A small sound classifier, trained from scratch.
Model: norm groupnorm, activation relu, widths [192, 288, 432].
Rows from block 3 of a small sound classifier, named by matrix and row number. Rows with one number belong to one channel. Each number is 128 + 24 x the weight over its row's rms, rounded and kept within 0 to 255. All counts start at 0. Numbers have three digits each.
After each channel's rows are labels from the 100 clips, of 14976, where the channel reaches its highest value: "strongest on" is what is common among them. Only what is clearly more common there than usual is listed. The data: synthesized solo parts of chorales (CocoChorales). In brackets: how many of the 100.
# convs0: first width-7 conv (model.blocks.3.convs.0.weight, 288x288x7, standardized in use, each kernel summed), inputs 144-287
# convs1: second width-7 conv (model.blocks.3.convs.1.weight, 288x288x7, standardized in use, transposed, each kernel summed), outputs 144-287

convs0.54:138128117150124131143146124144175129159145164111140105148132086128115136158148068145144125174138172144129130126124133120146119155135132098108150153128119160064104118143128123146130125135142081162132148149151149122126146114152153153130109168128131106132138103159065143125126172189143146131152129184120124125136174149156137182124138147142104118126160132094124126153115140108071127152152144106087126123139132149161149154127130138144140
convs1.54:153144163113111101188148147099173157125186128102120132118109127127138153120108129137137171096137153205101148137126123163145148125120149122131122142144137128134182151127136160137121124139142124099112128136136146136163097144124165116093086106152135147149123161153129140140178118164125146133123165127147115166144163127124147158140088105146112125155148122133163126158080182103089072110164145114147113115165145110110121178148156123139177
strongest on: cello (49); oboe (43)

convs0.5:110125115137102105089115118122137148113123157119146159141112100116067094137119130137167114149117114074118117099087081124128091110107135134197110123122142163153197076167111101102140086099103126128110135122111154128161105126135142124102155109086108102160116153140131125106162140098107116123130126151102141103121129127140113111230182123116132096094176133177099113114094089121159099128155141151151103127157123125141172130172129122095119
convs1.5:144143157127107116161148144108155140127158143108136138086078128131146130120142123140127166135117145170085148113101102162147152136095128109112105153120115160125153155124151161143126085112147094091084102121131119114146090131117135130096113124135165152155115145131129113127157093173127147130106146135141109142129127137103132146137113117171127149175120146133133140129087176100108090107144123112145097083151109104129121141148116098120144
strongest on: trombone (79); note E4 (43); note D4 (43); note D#4 (36)

convs0.204:140123139150120125158111097145130154130112138105182144085111151139135117108128140128110152118136128085119147095148126107153124179108115142115112116134140133206111131162141116107136099106109170103095148177091125114170116101086139129107181137092126103103132127147141146105196137118087130144112114166113137137093099092090115134129123110141112130146181166119158064190119162139151094145134158127166105105136130118144150148166133116113141
convs1.204:147142154132135085147138137087129138123159154096108122129097129122120136136124126154138157137143123191099154135122123142164164150115125102117114111097105156108170118143152153140109088131149101136097125123142134148130104100111118130119091129131157161114121144143113109110119073119126147117077162148137072111133143120091115134142098114184104154159144156135144128139081182107099090082117091109135084091110095099088111100154108080115111
strongest on: oboe (74); note G#4 (34); note A#4 (32); note B4 (26)

convs0.186:137125107114154166122100178161117087098116119149068132138115145126128168091116150085104144137128126129114127130140138105113140125134162173146101121150147125115097165119114101140122172167216095071129105116120104088095107176102145115127150141178091130148101123111148157129103144094146125141152104087164120093148122113124126073149118127121153153141152148142140119108175136177123125162127148132107119144122128137137139129130142110165129
convs1.186:131115090122100106086126124164134130073095088127130120141164128094088113136096117086093107130135122073192106130150155114103105125144145175133162149135116082100091087121119110079125118122123118131117113104090087108103132108122106101131075119152099113105129094107117136093145127136123113103112102122107120135116093143122140129135150152109135121100113091115151125134145099146140153169099154114115160148096151171171160091140139159136113
strongest on: horn (68); note C5 (44); note B4 (28)

convs0.34:143140116176064134119141186156123138107101116128104129166115113101102130129108143122114131115118122087130131142111116156140123133120118139110162168125140131142143119097113096143154116134150158087118095133108146110106142118097131170182130137121141174104110144157136133122088138133127116166159093130115138094130156120124145112165162143092143122112100152120135084085123093098104134125185139073134104132157146148146153163145147141052168
convs1.34:110178162114135085124136095105195164123139137110139141068085120098146103134169107125122160122089105146082146125113113148141143163127151141130114130151122159143122107112158153104162121117120127130124134109127096122146120140123156138113108147102133167139119146095108140118164121144149159112108155147147134142145118150130119136148100095158106132158118158159137133149093163118070080162120130130153126132120113127187111116121133123145120
strongest on: trombone (78); note G#4 (31)

convs0.227:122151183115149107128175070092196165118109101140089163098097162095147101105104120115094137101128132157102125125104140141151152169112110186118110155139119106102096136144161144120100102150147112107138136153121111123141119106090097148109112130124130155109130107122101102095137100135113177119082139104147129155115103123150149139155088123127112131129139104142156124142119159119123128087089132134143145113115094102136174103132100100133109
convs1.227:151154124144128150137103150120089107181137136120158108097099123098103104100143119150126103108107147163088121100085095152098126168102111123090080119129080114142156142076123113115124091135140110151100115082159124129098093120119153117098131110123112140161092144079101142095147123137076117121120104153119124149141144081128135133129129113116114114137143105122119106160120139124125109117126114082159099129130118122108134116161102130072120
strongest on: oboe (78); note A#4 (28); note A4 (26)

convs0.108:101095118116173127156101130094113111096052114138180111111087180109142093158103147091111092143127114136102124104131128124137078129112112133117102118151128137144101136151124090104120127116118155098155141142108106115137119127112136139146165131094105127149129133140141144137125126120122144178131137146124151150109109076133094127147104128096161140090149093129131151078119101091166127103138113100136085098090090118097125120124113109128112
convs1.108:120144167133112126124170120122176137138142138120129144128103122124105140172158123144130123135135137170100147130109104176122154113120136129154161175122122148113105146125146178152112097115137086122077093133145170099150102153141130101094120105123146134136157116113108106077125136145134135123133111121172117118111109131120125144147061076150134136157106112161129147135084139128072087127151137159139084115145131093160138152142147094122157
strongest on: horn (37); double bass (27)

convs0.86:158156138116156090087154069130151134115138122126164132151142128130162128135093125068062122096108154156116133135128093120138106135139140078143116112131115106104163036140128173125138084146126158152147134122146145135114127109146090140168101139138127145096143134102132109139126134134156102143149132151119121134138140131098145079131131156100170150102119156155151079090149104109144173105143093141142164123125150136145106142094125144178140
convs1.86:124111138106135131099151128133132132139092113150098134148150138135134127139149121103115128123125141103145139097100101107077154096102120107138107135093079119110104163125141157108097146137089133122152140145126147135087139155161130103135133107095125141150146095138126119124115135109148131155161112082174139102065131076136124101150088089103087123122084111143100100120104117089087119128162157159089124132113124129116118149091131135161161
strongest on: horn (96); note A#4 (34); note C5 (29)

convs0.105:124147141151102131125108138167123113097074139152123119137119115144114142139147149144130099115125114115104108127155102136122155155128167141090102143131163116159117088101122137153145093061130164103104099139119120090135130109114118130132141069132097127112136142138156113063116111101130110113144070104130150127164146126095104075116150128078143123101128125135126084090128111107133102173157128112145103140123132149137113155148135148126138
convs1.105:131109160137150131141122129118121152118146146150110079116142143125087119157169141176090135139149117136132110127134139135111129093134134131080129126168151116149147161117120137135143121127073128101134130127123096117147119135150190099109166113098126119143079116134107149088135136132133141134137126105144145093124129137160127130129148153158145136134155153070124135127174154156145158169098124100099149152119137143125168107105129145151111
strongest on: oboe (100); note C5 (52); note C#5 (40); note B4 (35)

convs0.156:125072133140115112178131160113134136148151114067135089125142108119137182136131041147132125153115155144141139147130143114113180151147099076140142149138131100098149129106158137120131117149140139123134112133107151136117149115146152115109114111134115108126124104110070144127148147170164137144186159215134128181148164174125118208062121151153120139144108127106131146155110145116106135125127148107098175138138144118117157118116139136153137
convs1.156:127103123073123144147109111135131152139143095153129123125136126121114153109166127123153126129115100149147089149139141142150071161145131141142133092152172116138170122125086107091124158138125158152164164149134147142163134171129112098135136122156116100110131135133149186134161127139153117116129135108160145131160172172122130179147113126094116136133131159138133176187121141109108105170144156153125168158143158138139090145129163171112137
strongest on: trombone (38); note B4 (26)

convs0.214:140165147125076149075117172154123116081133120155087133162148064131142147126137125148146125151132090134151122152134142160115141085140175104106092128136068128105141136078093110157085153151148080121104136090124149116131109112135118128134127112139138131116069123126140126131128096137152065109160109113129143117144159160158089127093148148134165152144089093135130131095174123118126168147131072070101130133122118141123094114103108154138130
convs1.214:111112129139082123100119162123104111134124119137120141144149120147168135136101135158165130069166126104150123160175169140130109126165140134167171144140114057132154094135115116096121102120163097091094093091100119095099101098083151095093101091179076102145109115109124114091114144133148101145175126103133116102140132186130124121143088109133136110127103121138151100124090147106097116097125134127119129129130149128110135130118133135099121
strongest on: clarinet (100); note D#4 (32); note G#4 (30); note F4 (29)

convs0.9:135134152126139082115132077135125122148180118146139150155158149118170128161132128136090126108111158138144133125162150133134129122156151140116119114184086111140156117157120145118138079154118135155165129081155165161136126110171104129122096101164147113154131140106091113126140125132136143066135171085135125133138112132165117104119148150122157138131164095130115131140151132156125170104089152131117189137125174172115110145114153160172153
convs1.9:123152147132129112154145133112133140130158150115123136109079138135137142119135123143136126123119144143086141118102104128140161131093125105122094118115131146152148195111148138136124076122147086088082092111135127100132084115176141116086143113126149156149105135094129116120166095150121151140110145143146113136130124133108146152144133128155143134160131141149127141121130165117140107118142124113147114104140111114134129132148111115139140
strongest on: flute (100); note A5 (51); note G5 (39); note A#5 (25)

convs0.131:133149133119159115132099151126114123131138130104150139170142120154136129142138141152139113118134109086123109124107107105136100163128129064143149124135140113122136126156126115136118186146160144156136158118157122111115112212238150110105111126181087128209110112069096157166114121114121149117131115115139125087160134133086128098089127128127129097126160096092131109133111116122116131117134133131136107120119146121116104116123126134148129
convs1.131:066121096107122087101105184104115110106161085070084086157146163111120125096101105134140147129108126122137150125124133130085130096132167120094139113075137150123101164112139105096076128115152108150097095108112083105154098136111123129101126106164184172121116150131164104169128070094116136116074139127115083175097119108070108104124148147132165150131098144123158141138151157117155147096124123096155129103148112131099086135125146120140151
strongest on: cello (55); note G3 (32); note F3 (30); tuba (27)

convs0.240:157100103146113127100162147121120099105127093152108122141128142152118139122125147121114145097140147119105130111165105106101137106130136116157119149138133100175120125086103143176123081129127157127120142139155116150109102123127078118122143100142126114136153126126163050130092099107126098125115127109133161096150118114129152098152091114085153113117098115152111112060136094061149095120155144148120124106129135162086149154120141146124151
convs1.240:123128120161133082145127128114128151118159132157147115130109132131118132172127141137137125161150132115108144119120116126102144125095101120140131116181152125150185128125146154129154078133138126079130120137119159136155097088103134113096181107106142153157076136129120101073155094127123111116104094117091136108104136110117136157138127120158141160145147186096122160115127168118112142129097082110123127121143135116113123132131104119127100
strongest on: oboe (57); note A#4 (46); trumpet (43); note A4 (33)

convs0.181:108107115142141122082104111113101100101083095145102114137112127090147082126156123137122093138141156151096082159144143176180121139130116193116139150143133120114115120103120105106089135100155086094141047135096095093118108139119127136125118168135083130133090119140123108111089114132112125088106100126105128119126120106151161104151091145112097119121145083138131157129129115176131109152132145138113128153124144109152142126140148103095118
convs1.181:122110119116129154109114085192137124115105132138135137167206110134124158134109148098097136133148101076199134155149149112126105099142156143135133132133099107123101132106104120115130145130093142121134133115107135118111172134148109107165113111084112109119149115115096144115089122115109113130129118099118117095117119122113103101082162150114142114125139128092151114121163131155160172152115147123107166157107146164155124127091130155138138
strongest on: trombone (43); horn (34)

convs0.22:111114148117114138143147099159074080136131119148127132149143122132147067145145135168118108108170171160141086128112130130141065128132133127116152142108107097097190131140103112143132142131112068090144098106111140144102129107137092138139113142086116114113138157165098087127097153148155129127133127134148162141178195123122157159064141130138133130125153144131152138129126127122107166139181187136136159136170148147152108162133157148139173
convs1.22:124160150130155144149125091125161166152155113132103128117114139148096118124161149145117137120126094165115142115113113131156112166127111128072089086109104135123134107149141170136117140156126150131152158106147106157113132148142121160135097146115139151102115139128122116142126146126189157143142156109136133132136109124138081133149160156123142131121128103120144147138150139159150142143133137093144134141123134133172124133089130130158136
strongest on: viola (99); note G#4 (29)

convs0.3:141180174135115127117107097119126145165133120136132162125104143112132073101119155171149098079123152142093060132108118127129071135116117133152154131071072177114129123160110072090132155121089149165129155108126121126131075124122128132122130136125084133154116157145130129104153100106113163106089083115178119155161103151055116124139155106147097104138143183132137105142108142133134126111114140147170127112125112090106116108156109107094103
convs1.3:149152117145108137104135142119133116160121140104121118136131101160102125120149131120115159078138115123118156130110110135137135134095064094080086095086107128128096138108125158122154135129099139128134145152133126126115142107093126136149108143117116115102101112108131119117097092081113110104101083126104086116107094105094090102137171164134137075109124150128141095091157119132175156079118103067121097100125101100127107128101104096112131
strongest on: violin (71); note B4 (35); note A#4 (32); instrument: viola (28)

convs0.222:102136141098129092132123140108135158117142154154132125104120140097126096120120135083105087155144135150077088154083111145135140128136126192122128170145086155099135079151140140066131102161133089088135136121109117133140147112112121119122117128120123129092127116143114100126118115118090117098104155132145138146137108116103128127157176136128162156094175092151136155124168119142114163139143141133130161142135107116145148120150110109115116
convs1.222:094163163121102107139134136116166183116145124089140147141119142116157133128126126160122157110132111158120145132128121179139140141146168166150145148125124148157152104125162138136133089092147067150067067060134116073138086115148168100082112109156139180160114150109114138112160137131091138121125119135110144134136140148136118130152122103143134134164110146176155125157099131163114083150123131128173105144119146122207139120170155130145128
strongest on: clarinet (55)

convs0.159:139117139140167114096130155128148142109096098120068104159106121068131116096119097088082132145133172177114090148152146088146152151146143139120164127146117132104086134104142142151144106157166075093124103118145120121115118160128145102085100151149106138145108083086110132118091109089112123094112094104120071062108103112122138067093083108141130144141142134118114138157135122161118081141123130122132130151104125125141121131134131100126130
convs1.159:122078100091107123099101110155103133065090085122114136139155120107104090137103140103125100094134120078164109138144151111080074127152138170140127117121115066122115076115068113077104170141093165137149148130075103134111160141143113134156110128115108084102135097131121167104129119109116105102113097136108115123111139131112122102111143137109125088082119118091126135156164101155155155143088135108089145145098148148133121110133136145122105
strongest on: trombone (66); note G#4 (26)

convs0.196:120102101136161122095133122137103115128133086130097142128111148084159125119118138105121111124123152124130079153144130159131126145149133203144143141113123126131129125136135098125095124125162105102143081117121108104112099143124126111119147160134090104127101133084131113135130140145128129080116126134126123102102112124124179077145068154119101123141138125168151127137123134182156145158121146154085105161127156124185121141133145111132128
convs1.196:125132104122096134112156107148164169072126135117152140166171121118117137118122126084111131123142085101167132136146153136081114127159144185134150151099078092104085105095140147112165136122113134135131129142110113125119132133138134110143091128113117141142141125089132149129121125128100142119115104132126116110137123132122122121144172158116149105115126109118175130133168120168174192153107149107119145127123130156173151123130128138140140
strongest on: horn (81); note C#5 (34); note B4 (28)

convs0.191:103114130153156118119100115123075100153146125122162144125145156141164106138138140126126103126146154141127063160163143153146083129157125181147135141161118134150156116146087112123108129142129100126137119117098135140087071144143178110092153166125078076147084147133129162142135078125066149091118136124133132125112097090139124121128115147121103102122160123159131136129101141152156126158141151176141128157144150138172123137145148129129145
convs1.191:148133139117080141163153130122190161111131108085120117195175147125132152106142141135123148142177159137171161138145145134088150117130152144141169152086096128117112125099147183129116156139115138172154148162115168130160144133142166142156145136103164143154180157109134170161142134155129133139116106124123106103118136139119147110126179146123144152150119125130195165144156148183213169126126164117110147146120139148154142127116143150130155
strongest on: horn (97); note C#5 (52); note C5 (39); note B4 (38)

convs0.224:102138144137158150124113064118096105162176098076105088141141109152103082112151080157159121096124139113120122143167148123080120128150144122139161132179145103126138123115094126133124103142091115152144117083178160146109117153137131077114060060099070110170122074067119146128136103130115157103139161154142099135142123142105109132129139109124105107114115156111128142098103125107088125110121146125127143119132145143143128131141127139152142
convs1.224:118111147149075142145132125115140140133099107131135130080096084062129086070154080131144123079072112137101109139131137112125120133133157109152143120123071116108094135120117127142069126109121123148130111113124132107128160059120088156167156156156163155059166160157183118114108119115071134117113087138126119109122103143126129145127116111091116125115102141095119141111122113112122115125152139115124131117120102141104121143133142144143153
strongest on: tuba (89); note A#3 (37); note B3 (34); note A3 (28)

convs0.241:127129113142152108128090094148098087132114149129151081099133141141114143107162135138128121111154134133136099139156133113106158130139136082087129116112131108131106127064122161134076102099147134104142105151167122104123134156157097093105133111131133133146096129128159125129116115129133097118133121134121141132137133096120113123065095134089144134102064090109129129073132113125145126160130114107117119132125147149138102157115137152120137
convs1.241:111094110114141159156094132128106130120139129176160120141125143112124123144083136123102132202143092121141129122142151119081117104146150149134127089116169151139147109149137133140136079154116110110111100137115171148163106119104141094111170094112137114128087120127126117095163120074104135107119087104118123099114115103111103165140121136171125183142123131135147120119136131137108149159125123128107127140133145123132138131124162130099130
strongest on: oboe (100); note A4 (47); note B4 (42); note A#4 (40)

convs0.76:100097102104126126138088183124103123095104169123176120149101164140142104124118143099148117127140102080130129124100113124120080130091116123126098101118132148144147132142112067118131173116126156124116149128085096143147106109097160116104169139098101106130113154140169145123137101078106152150140126168137144127116097124122115106154131119118132133111151133124122153086154127100176112114131127104131084112124081101119121101131111104086105
convs1.76:143158141150157107116110093121118088150143076128088138124094145139149161138118133125135164150140120140095177149136132121151148144123151124152162120105123147114125126143156157160068112144160129137129144136165175168116104110116070156102126156142176140107133123089127084104104134108125123117131141147124114140094123136124103134119057113149144155148091140170126131115079140119093083132137112151136109122132135102132136132116147113173129
strongest on: clarinet (68); note F#4 (40); note G#4 (40); note F4 (36)

convs0.281:133128150117119144123172096090165148135115108092105147209119116137144111120120138140130140133091129102110136145129107156137140136138120133127121147147129119118137097134177138128141102107120140128106146107116148157124175124117121120176107131138156225105169160118127114110115093098098128083116092110139110125126099147127105077104158123127097159119115165144153095116168139107098152093123117142140120105129116111155110116131104118119121
convs1.281:117133117135160125134128129117121073162111158152150131125118136150105129083142132134126118142121136186114105099093089095122121116081115121098077087100138137139126161105122132158125148133097143108138128161094110154112122127155149152118155138105131125115096133149133129164132163119103129108116171138115162163095134109170124103157113123074117126044122071133099122097136068098112140119109105112149102113137100111089134111137107102158118
strongest on: violin (77); note A#4 (26)

convs0.84:120109117126119122096116149148111108126142117118117109116132140130110068109159118134163079118119122107142084162096130148085088109133110137148125147078120160143126126134096102099105128117117141118113141152103126121145123119129132065112137091104113111129149124096170113120146126117126140104129182170095117150141134159109117170140165153139118083113133153138116167110098091131143094136106159149147131137164133122150158121162136129065114
convs1.84:121118137117080135129158150107194115114129135143144158087106103092150127111175089123143131104084141162106144160145143159103136115142138096156145152146121159127152086150159144166105089117174115130104105142105121124152120118111109100123100100128155164149156133105138101134125130135116102127124115161115089106124106187118138158109134143154153155165117168098127158107139145102133101148157123095097113116147127124089150145126116119156154
strongest on: tuba (99); note G#3 (41); note G3 (39); note A3 (34)

convs0.117:105112133131125144141095130095133127110111154131196121118087175114142086133099182107127115146119113121106116119118113109142105131100132146105108097146118178155158144144123091108118117121092136099127135134107094127142106133103151111091153110095129093148105132136125150129164117107105138149113132169128132147108074114095120143131096097120147164147135137089137118149123168102148147114140117085175094092128083088093145107154104093082111
convs1.117:145153155119166089148141130104120128124142135092091103121105147162159163126126125145127140138130135159082142128124115159134164147110115117094128120138124117142125093110166189141143093126140092108100107121217133141137091127119124127092133121135152148147126119087139102124089115123129145105092159131137102091130130124108148140141124129139145132147104117121121134101113135090106106100153119104129106093138104104121143140120113107123139
strongest on: clarinet (50); note D4 (31)

convs0.43:111086106117170091087144117134189160122076091151092140086116135125135145091119125113148103129161090130089097131120118175123118098126167174115137162143126148164120111140134134098076104105135124132138117145144103124179130144159145110087138107120123111173124119134147142140134112115084100062095116123119135102104067121154125111170106148130119104131092129123110116124097120123147118158087104110111106107089092112112131102121108104124097
convs1.43:119111096106065092116115110101109124098106129074109052120133103087120107123110124125154122116116094104128125107098105129098116119104086134093138144087091098083113119096116132131117159124110165184148152105092123139119159120149085143169085141126173143077146141153139098126098105133124138133121125126141109120112123144102158090118132134130115131129151151123142150148135147106126139093127142089124129125115139129141096132112157130103138
strongest on: cello (42)

convs0.112:119137138139137102112119063088124150106102121149116135084105182129120097100126196120138093088123104129090091117102130130144099139117090165119105130134133089144116104148093101118098129139099152125115139129125119119132081125119130153110169148132100131140123174151151144114146119126141151055075124153153153147141110112158124133161109113123155120093145085120125142111140116127151139091108143123197139122128128135101138125187121114136128
convs1.112:161153139155108109142124151105126098140172162134115125090078115134129134116152120136123147134122138168086141124106106152154141165070128099098120150119149167139148132140142184147136090140152090127093118137147142128138093126106134147093126145136157150153103136120126116123137098134139144107097120136132102110120132124097126132144109106169138155179118152130147127133104161086093092091141101097135080068150095069151131135127123072099136
strongest on: oboe (60); note A4 (48); note B4 (46); violin (33)

convs0.268:136118145139134137142062151112104126116121120134122144158108158116094074103121145117143136128115114159122116133167188110103075125120161120120140122151148113180099172110096064159126112150191143104128112132105111107123102109116116100133173088156126121099126130117179110123109101091085140167122124125129106141095117095098106098125116126120216148132127152124152146125150123147177120169141165105115130157110102152118118139104131139126133
convs1.268:171146130147131111157130148122156143115157161151139139087090114109115129126129119146130149121118131157107140126124127164132158151136144135116136123109145152130173138142160194142130090131142110132095111120120113096151103129138123108108135128143150156147106124088093124083166089124112142091089097125126120151113142140106131162152141140181151155169126128146171132150107156132129125126126133095134101119114140104183143119158148111107128
strongest on: cello (38)

convs0.65:129137173115161071128093117100086124128149108115151148117128156117145105133121134105123111113108135101090134132098107103110106094132150124187143062130094082117172089169136091069110165145148135144122165101108149140107122137119132101157110124151111125154159164094064121119136135098145168123141154124167135122138099144151127114148118128120148158113161140182132132133143137127141156134128128177133145128125111144102164135154125134143127
convs1.65:125116125116122106116161107096145133071100076077115106176163164144102132138155150115085112114169153079165146143152148141139121131150140147102158179154099118142050144103118168132110172107113175155175175161112105098134127186128122113117073115123104099116148070131116129136129112128142118121138124096162143104153146107120126113113131155176147118160136135112128160131136154089099140154136177122094168143119137167167123152090122156140154
strongest on: horn (100); note A#4 (31); note B4 (25)

convs0.137:154186169129117110127142068135180154134120090113097167157125134156103147140147165161145193093134127122121148114084110113138147133112172089132145131136082141114119118157128153083116106113116153168122171132137139123157150136147131136179095128153168152155147151141128132101140121131112153128115117080174103122164131110104116129097158096129129131157135146103142119155145149144104138132111096138144116095079117141128088141130106134168132
convs1.137:108133084130132139103146148129131110163125142160159098127131156106088139079096130124126123108118147137129132116108110099108146112112076100070100091123087121145127185079136146110136140167116155145151148106122137164058109098160142112120132094109107142159118133123103137110142153112114127117142128186081141160089096129156127098128164164134145148084134140129126133111148088126169159107107103106138110111108108109107117093155094111130110
strongest on: violin (65); note B4 (46); flute (35); note A4 (29)

convs0.263:141160155097100122127117136140115108150143132114153119121142121107170157153135126068082160115141133124152173143125118113138108099146144106147060146079092123146200063130126136144128123144110146145134133118136162130109118089131074135149102128130145139091130134142157083144153157141162075161144153152093143148124141140098118106126155160069158131088110120160136090044141056111150140138139095136099159155157147132163133139077145145149138
convs1.263:134104139111109134120144159097137117123171146125125159126102133126134122163133117144110092163135157175099129085080088105100135107076114102144112136152136157118158139130143126132150106132143102130098112127126178115093096150109170091084128082129143130140168097075126153088125138186134145143157149125156138115128128109147156137157096061138102125148111150146108117133089162088096062134162129152109083113135120118121137141140126115135152
strongest on: horn (100); note A#4 (53); note C5 (45); note B4 (27)

convs0.220:110111145093129113114171109068160183113113129131176165132101120120111129141105133076095126149115142124069154094132110139153183152100120158158118155116120151120127069189193145101147082135101126111108166151096144127160152120114092111104113132102140147113167111106100093106130133124107114101102101104106129080107078103138163088170148126112111115127179113156096073142107136140142104116119139165130143133129121121136160113129131100148113
convs1.220:123140155117116128156147153107147120129159148117129118114077128129127120127136120150112126130127137179081122100096094142128135127076113106124099134121107167134153139115127157141122088134140092106109112127122132124140089138132149110095115107133138126157112151137131113136148103151132153127107147129151107141131139123111121145148078095157094134161117131137128134129074159095096078122151120128149089077149102096119112140147111091109145
strongest on: flute (68); note C5 (45); note A#4 (28); note D#5 (25)

convs0.183:139117116147152106147112134119119117198197124134127093140170153154151119115133114149125100128148170172152096148151146137099098126167122158116158142181108122138188162089076111114124121162138112135162104139136146137134083131156157116063148132139112070153088110158132150150153104149069119125140160134137141150115132105147089144121131147125137111128135107113136125155130129149122128118119159104108165158160153145148128126108151152170140
convs1.183:168150173138115131147134156108145163135174117124141188148132139128130169139124145171141134159155167141132135108112111121146168156113132124181125138107156152129169144147158183156162137133128123159130136148152180140143102120106157139108148159139151136168145158109161154092140145165133149110138122135130145128135171156137163142160139127154163168152135150181180124154127176145140129127168130150170101107143136095159129148150149114144159
strongest on: flute (73); note D5 (48); note C5 (38); note B4 (31)

convs0.53:111109116128127136121127138126147136141158118136102066113138120147089167102174094152174132145110099089138122144116113130067144069141153135145132137105112129136098132083142143101085110123133146152110120138125169144143139125120142074104121073129133142133109104083144149133170110122122121090128175180133113152154134173146077195140120147132144122133081169095144163120128119126106141134086108121117167112146118133141171125157114138122118
convs1.53:116142144110100125132156143106163147129103141121158144065082118114149119118162092136134146130073125156100140115109111149141150133092130100153152140126110150134133102134154163125129102108141090142103105125126116109148108109110126122112121137141177157126129144141133115131144090132128116113092133150125113113136129171103147155131072084141103128161115175124127166124070158094081074114150123112140097090147105105132105140159119100121144
strongest on: tuba (100); note A#3 (77); note G#3 (45); note A3 (36)

convs0.217:127092144100142108140133096112152133093128154148132147075105180124083098118125107098097088133118150155093079131088120154141128129128084188115105139146119099103115112123139119086144143142128088092125087130092127138119123129095134149101115135107117108125148100144097114142108112121091155110095164117142143136123105104170140142174144128126123149104148108139133131133142137131119124105099115126103128123109078099146133101128093102129106
convs1.217:121146145128092090130152128101152176126160122111133127094083118125117144123135114151134170126121126137083157130122117179140158139113146114129132161114088156131153135118163161135131084098143092103072095116125122084150087123127134111091090111129176163166104148129103117116167097143134138101108121140142112122136129136104133143147109122171128128173120142141129157137100156107130096122139133115145108104150112122162129139159115120129146
strongest on: cello (97); note A#3 (32); note D#3 (26)

convs0.251:107099111139142107112152084119142112107141113157107153098116122138144122118147118113138071116144132141135092128123119168159135098115113217170128170136095087138128130152089124091098124146144058091144093135109146152124114123113116163097112139141127092115138093157095094142088117102114172124119132074161146125125105102188110115200089117104141105118136111176101132083122100101145163120102127174096110112132131107121167101102128110133106
convs1.251:151136143113129123117148114111157107141158111120141108109107082103105116116131107129123119122104148143103114150147144115148146091143141081109162175120117158126143137118148129142110109099144105104098106116133121074120141125132075126142091118122163153103148145163136056137102117154121094127134113143120118109147107134097143129052146146150147137188148153080135149095138163107146136122172129100140125097162101129105092156113118122131167
strongest on: tuba (28)

convs0.51:122120129127109137115133137121149138136160117126099067092142116151091165097179084147172135144112100110139117144105110137064145077139138135149128141103110128127096130083144153104097094121121156153099140143137172143140141121128139074103107074131126143132124098084150152137165108124119122082119183178127112156152144176135091202138126148132144125118095177108137156108125117123121127106090126126115175117162134133140173123158116142126122
convs1.51:119140139118094126125161133106168147121100138121154143068081120110144113120162096145136141128075142147100140115101103152134144132081126102160152136122110156115135097135148160130127102111139097140103108131120127116148110111106128125112120133139165158133142157140139116133140096154133116115096135154114116119129130165113173144136073088154092126154118173127119159125074159092090086107152125114143091074155106096117101147162121093103149
strongest on: tuba (100); note A#3 (79); note G#3 (47); note A3 (34)

convs0.115:097115111129150139143096131084119129108099126141197114123074184122123101132094180091132116143110107130108124118120127110141093123100108157103106106164124178128140152148113088102127120126107128099125150122102096138129087133097149115107146126085113097151097147136121148115118106081120146160115130138110120151120075103102113134132106090094149138106141128096118141105124147100138145093136131088168107093101085093089127106125111088118109
convs1.115:138157176116152120152144131107124120126157100078096115122093128154125147130140117150126127114128124162077148143134128162120159121126119113099145133128132107117126120111146174138114085111143092101080099114218127119139090102130085112083115118137172145124132117121125083129115114106124136090076132117143120118137153132112129146131100118131134141154109103121151140110096121099118072082159125107135097094142121093129179147137130089122148
strongest on: cello (54); clarinet (29); note G#4 (29); note F#4 (27)

convs0.221:123126165099130118134168098099174177105131130137124161102089160117096104120119129092085112129095140134082110115087115154168158156104087160131125165121104110093136093143179132093148129149133124102112105149096147128154138129089116150120084169098124140117159096113109103137116113133081145097091143114137128114118103104124159134161134141111111142108150125147132098132118150126133101111115132139133137127119114105163138108124116101129115
convs1.221:125152124141121103104145126101149156104143147080127149132106133122116131120137134135171147115131146146106149100079076187116131161087162164155136150119105162153156140129133132158099110124133115164099114129107123121146116110151171145114131135126142178153114159119132139158159128154123125123127100125140117125135142096130132134159132126123148102134108115170106140156128114159122096102116120122153082123118132083183121136172146087104139
strongest on: viola (45)

convs0.40:129148151116124151118129146141187165122159145153115165097106058122137194117105113113092175124088143130120192104119119126114152104090162151135103120098100139089127114158154104134091145139127142130129161117123151130162147090095135120146128128131194145116174145101089142111177126129118107108117113162150094136150119140156117133163107130124124147143094154163130134118137124117117157102134114141109137126137113127122147119112115116160134
convs1.40:106152143124113126145158145105144121127146148135130145108083115152168136150141128141108107122113122166084127102107100122144120140122123134165103138124146106126120093117109152146164067109144074130055061070087110090122100138163141112100122113183144131148117137124115138147165152151152139152163136148166147176178185163149125137136105108123103139128141133177140070109088107133108132128138133176147114141127108113119137108140114118131115
strongest on: clarinet (49)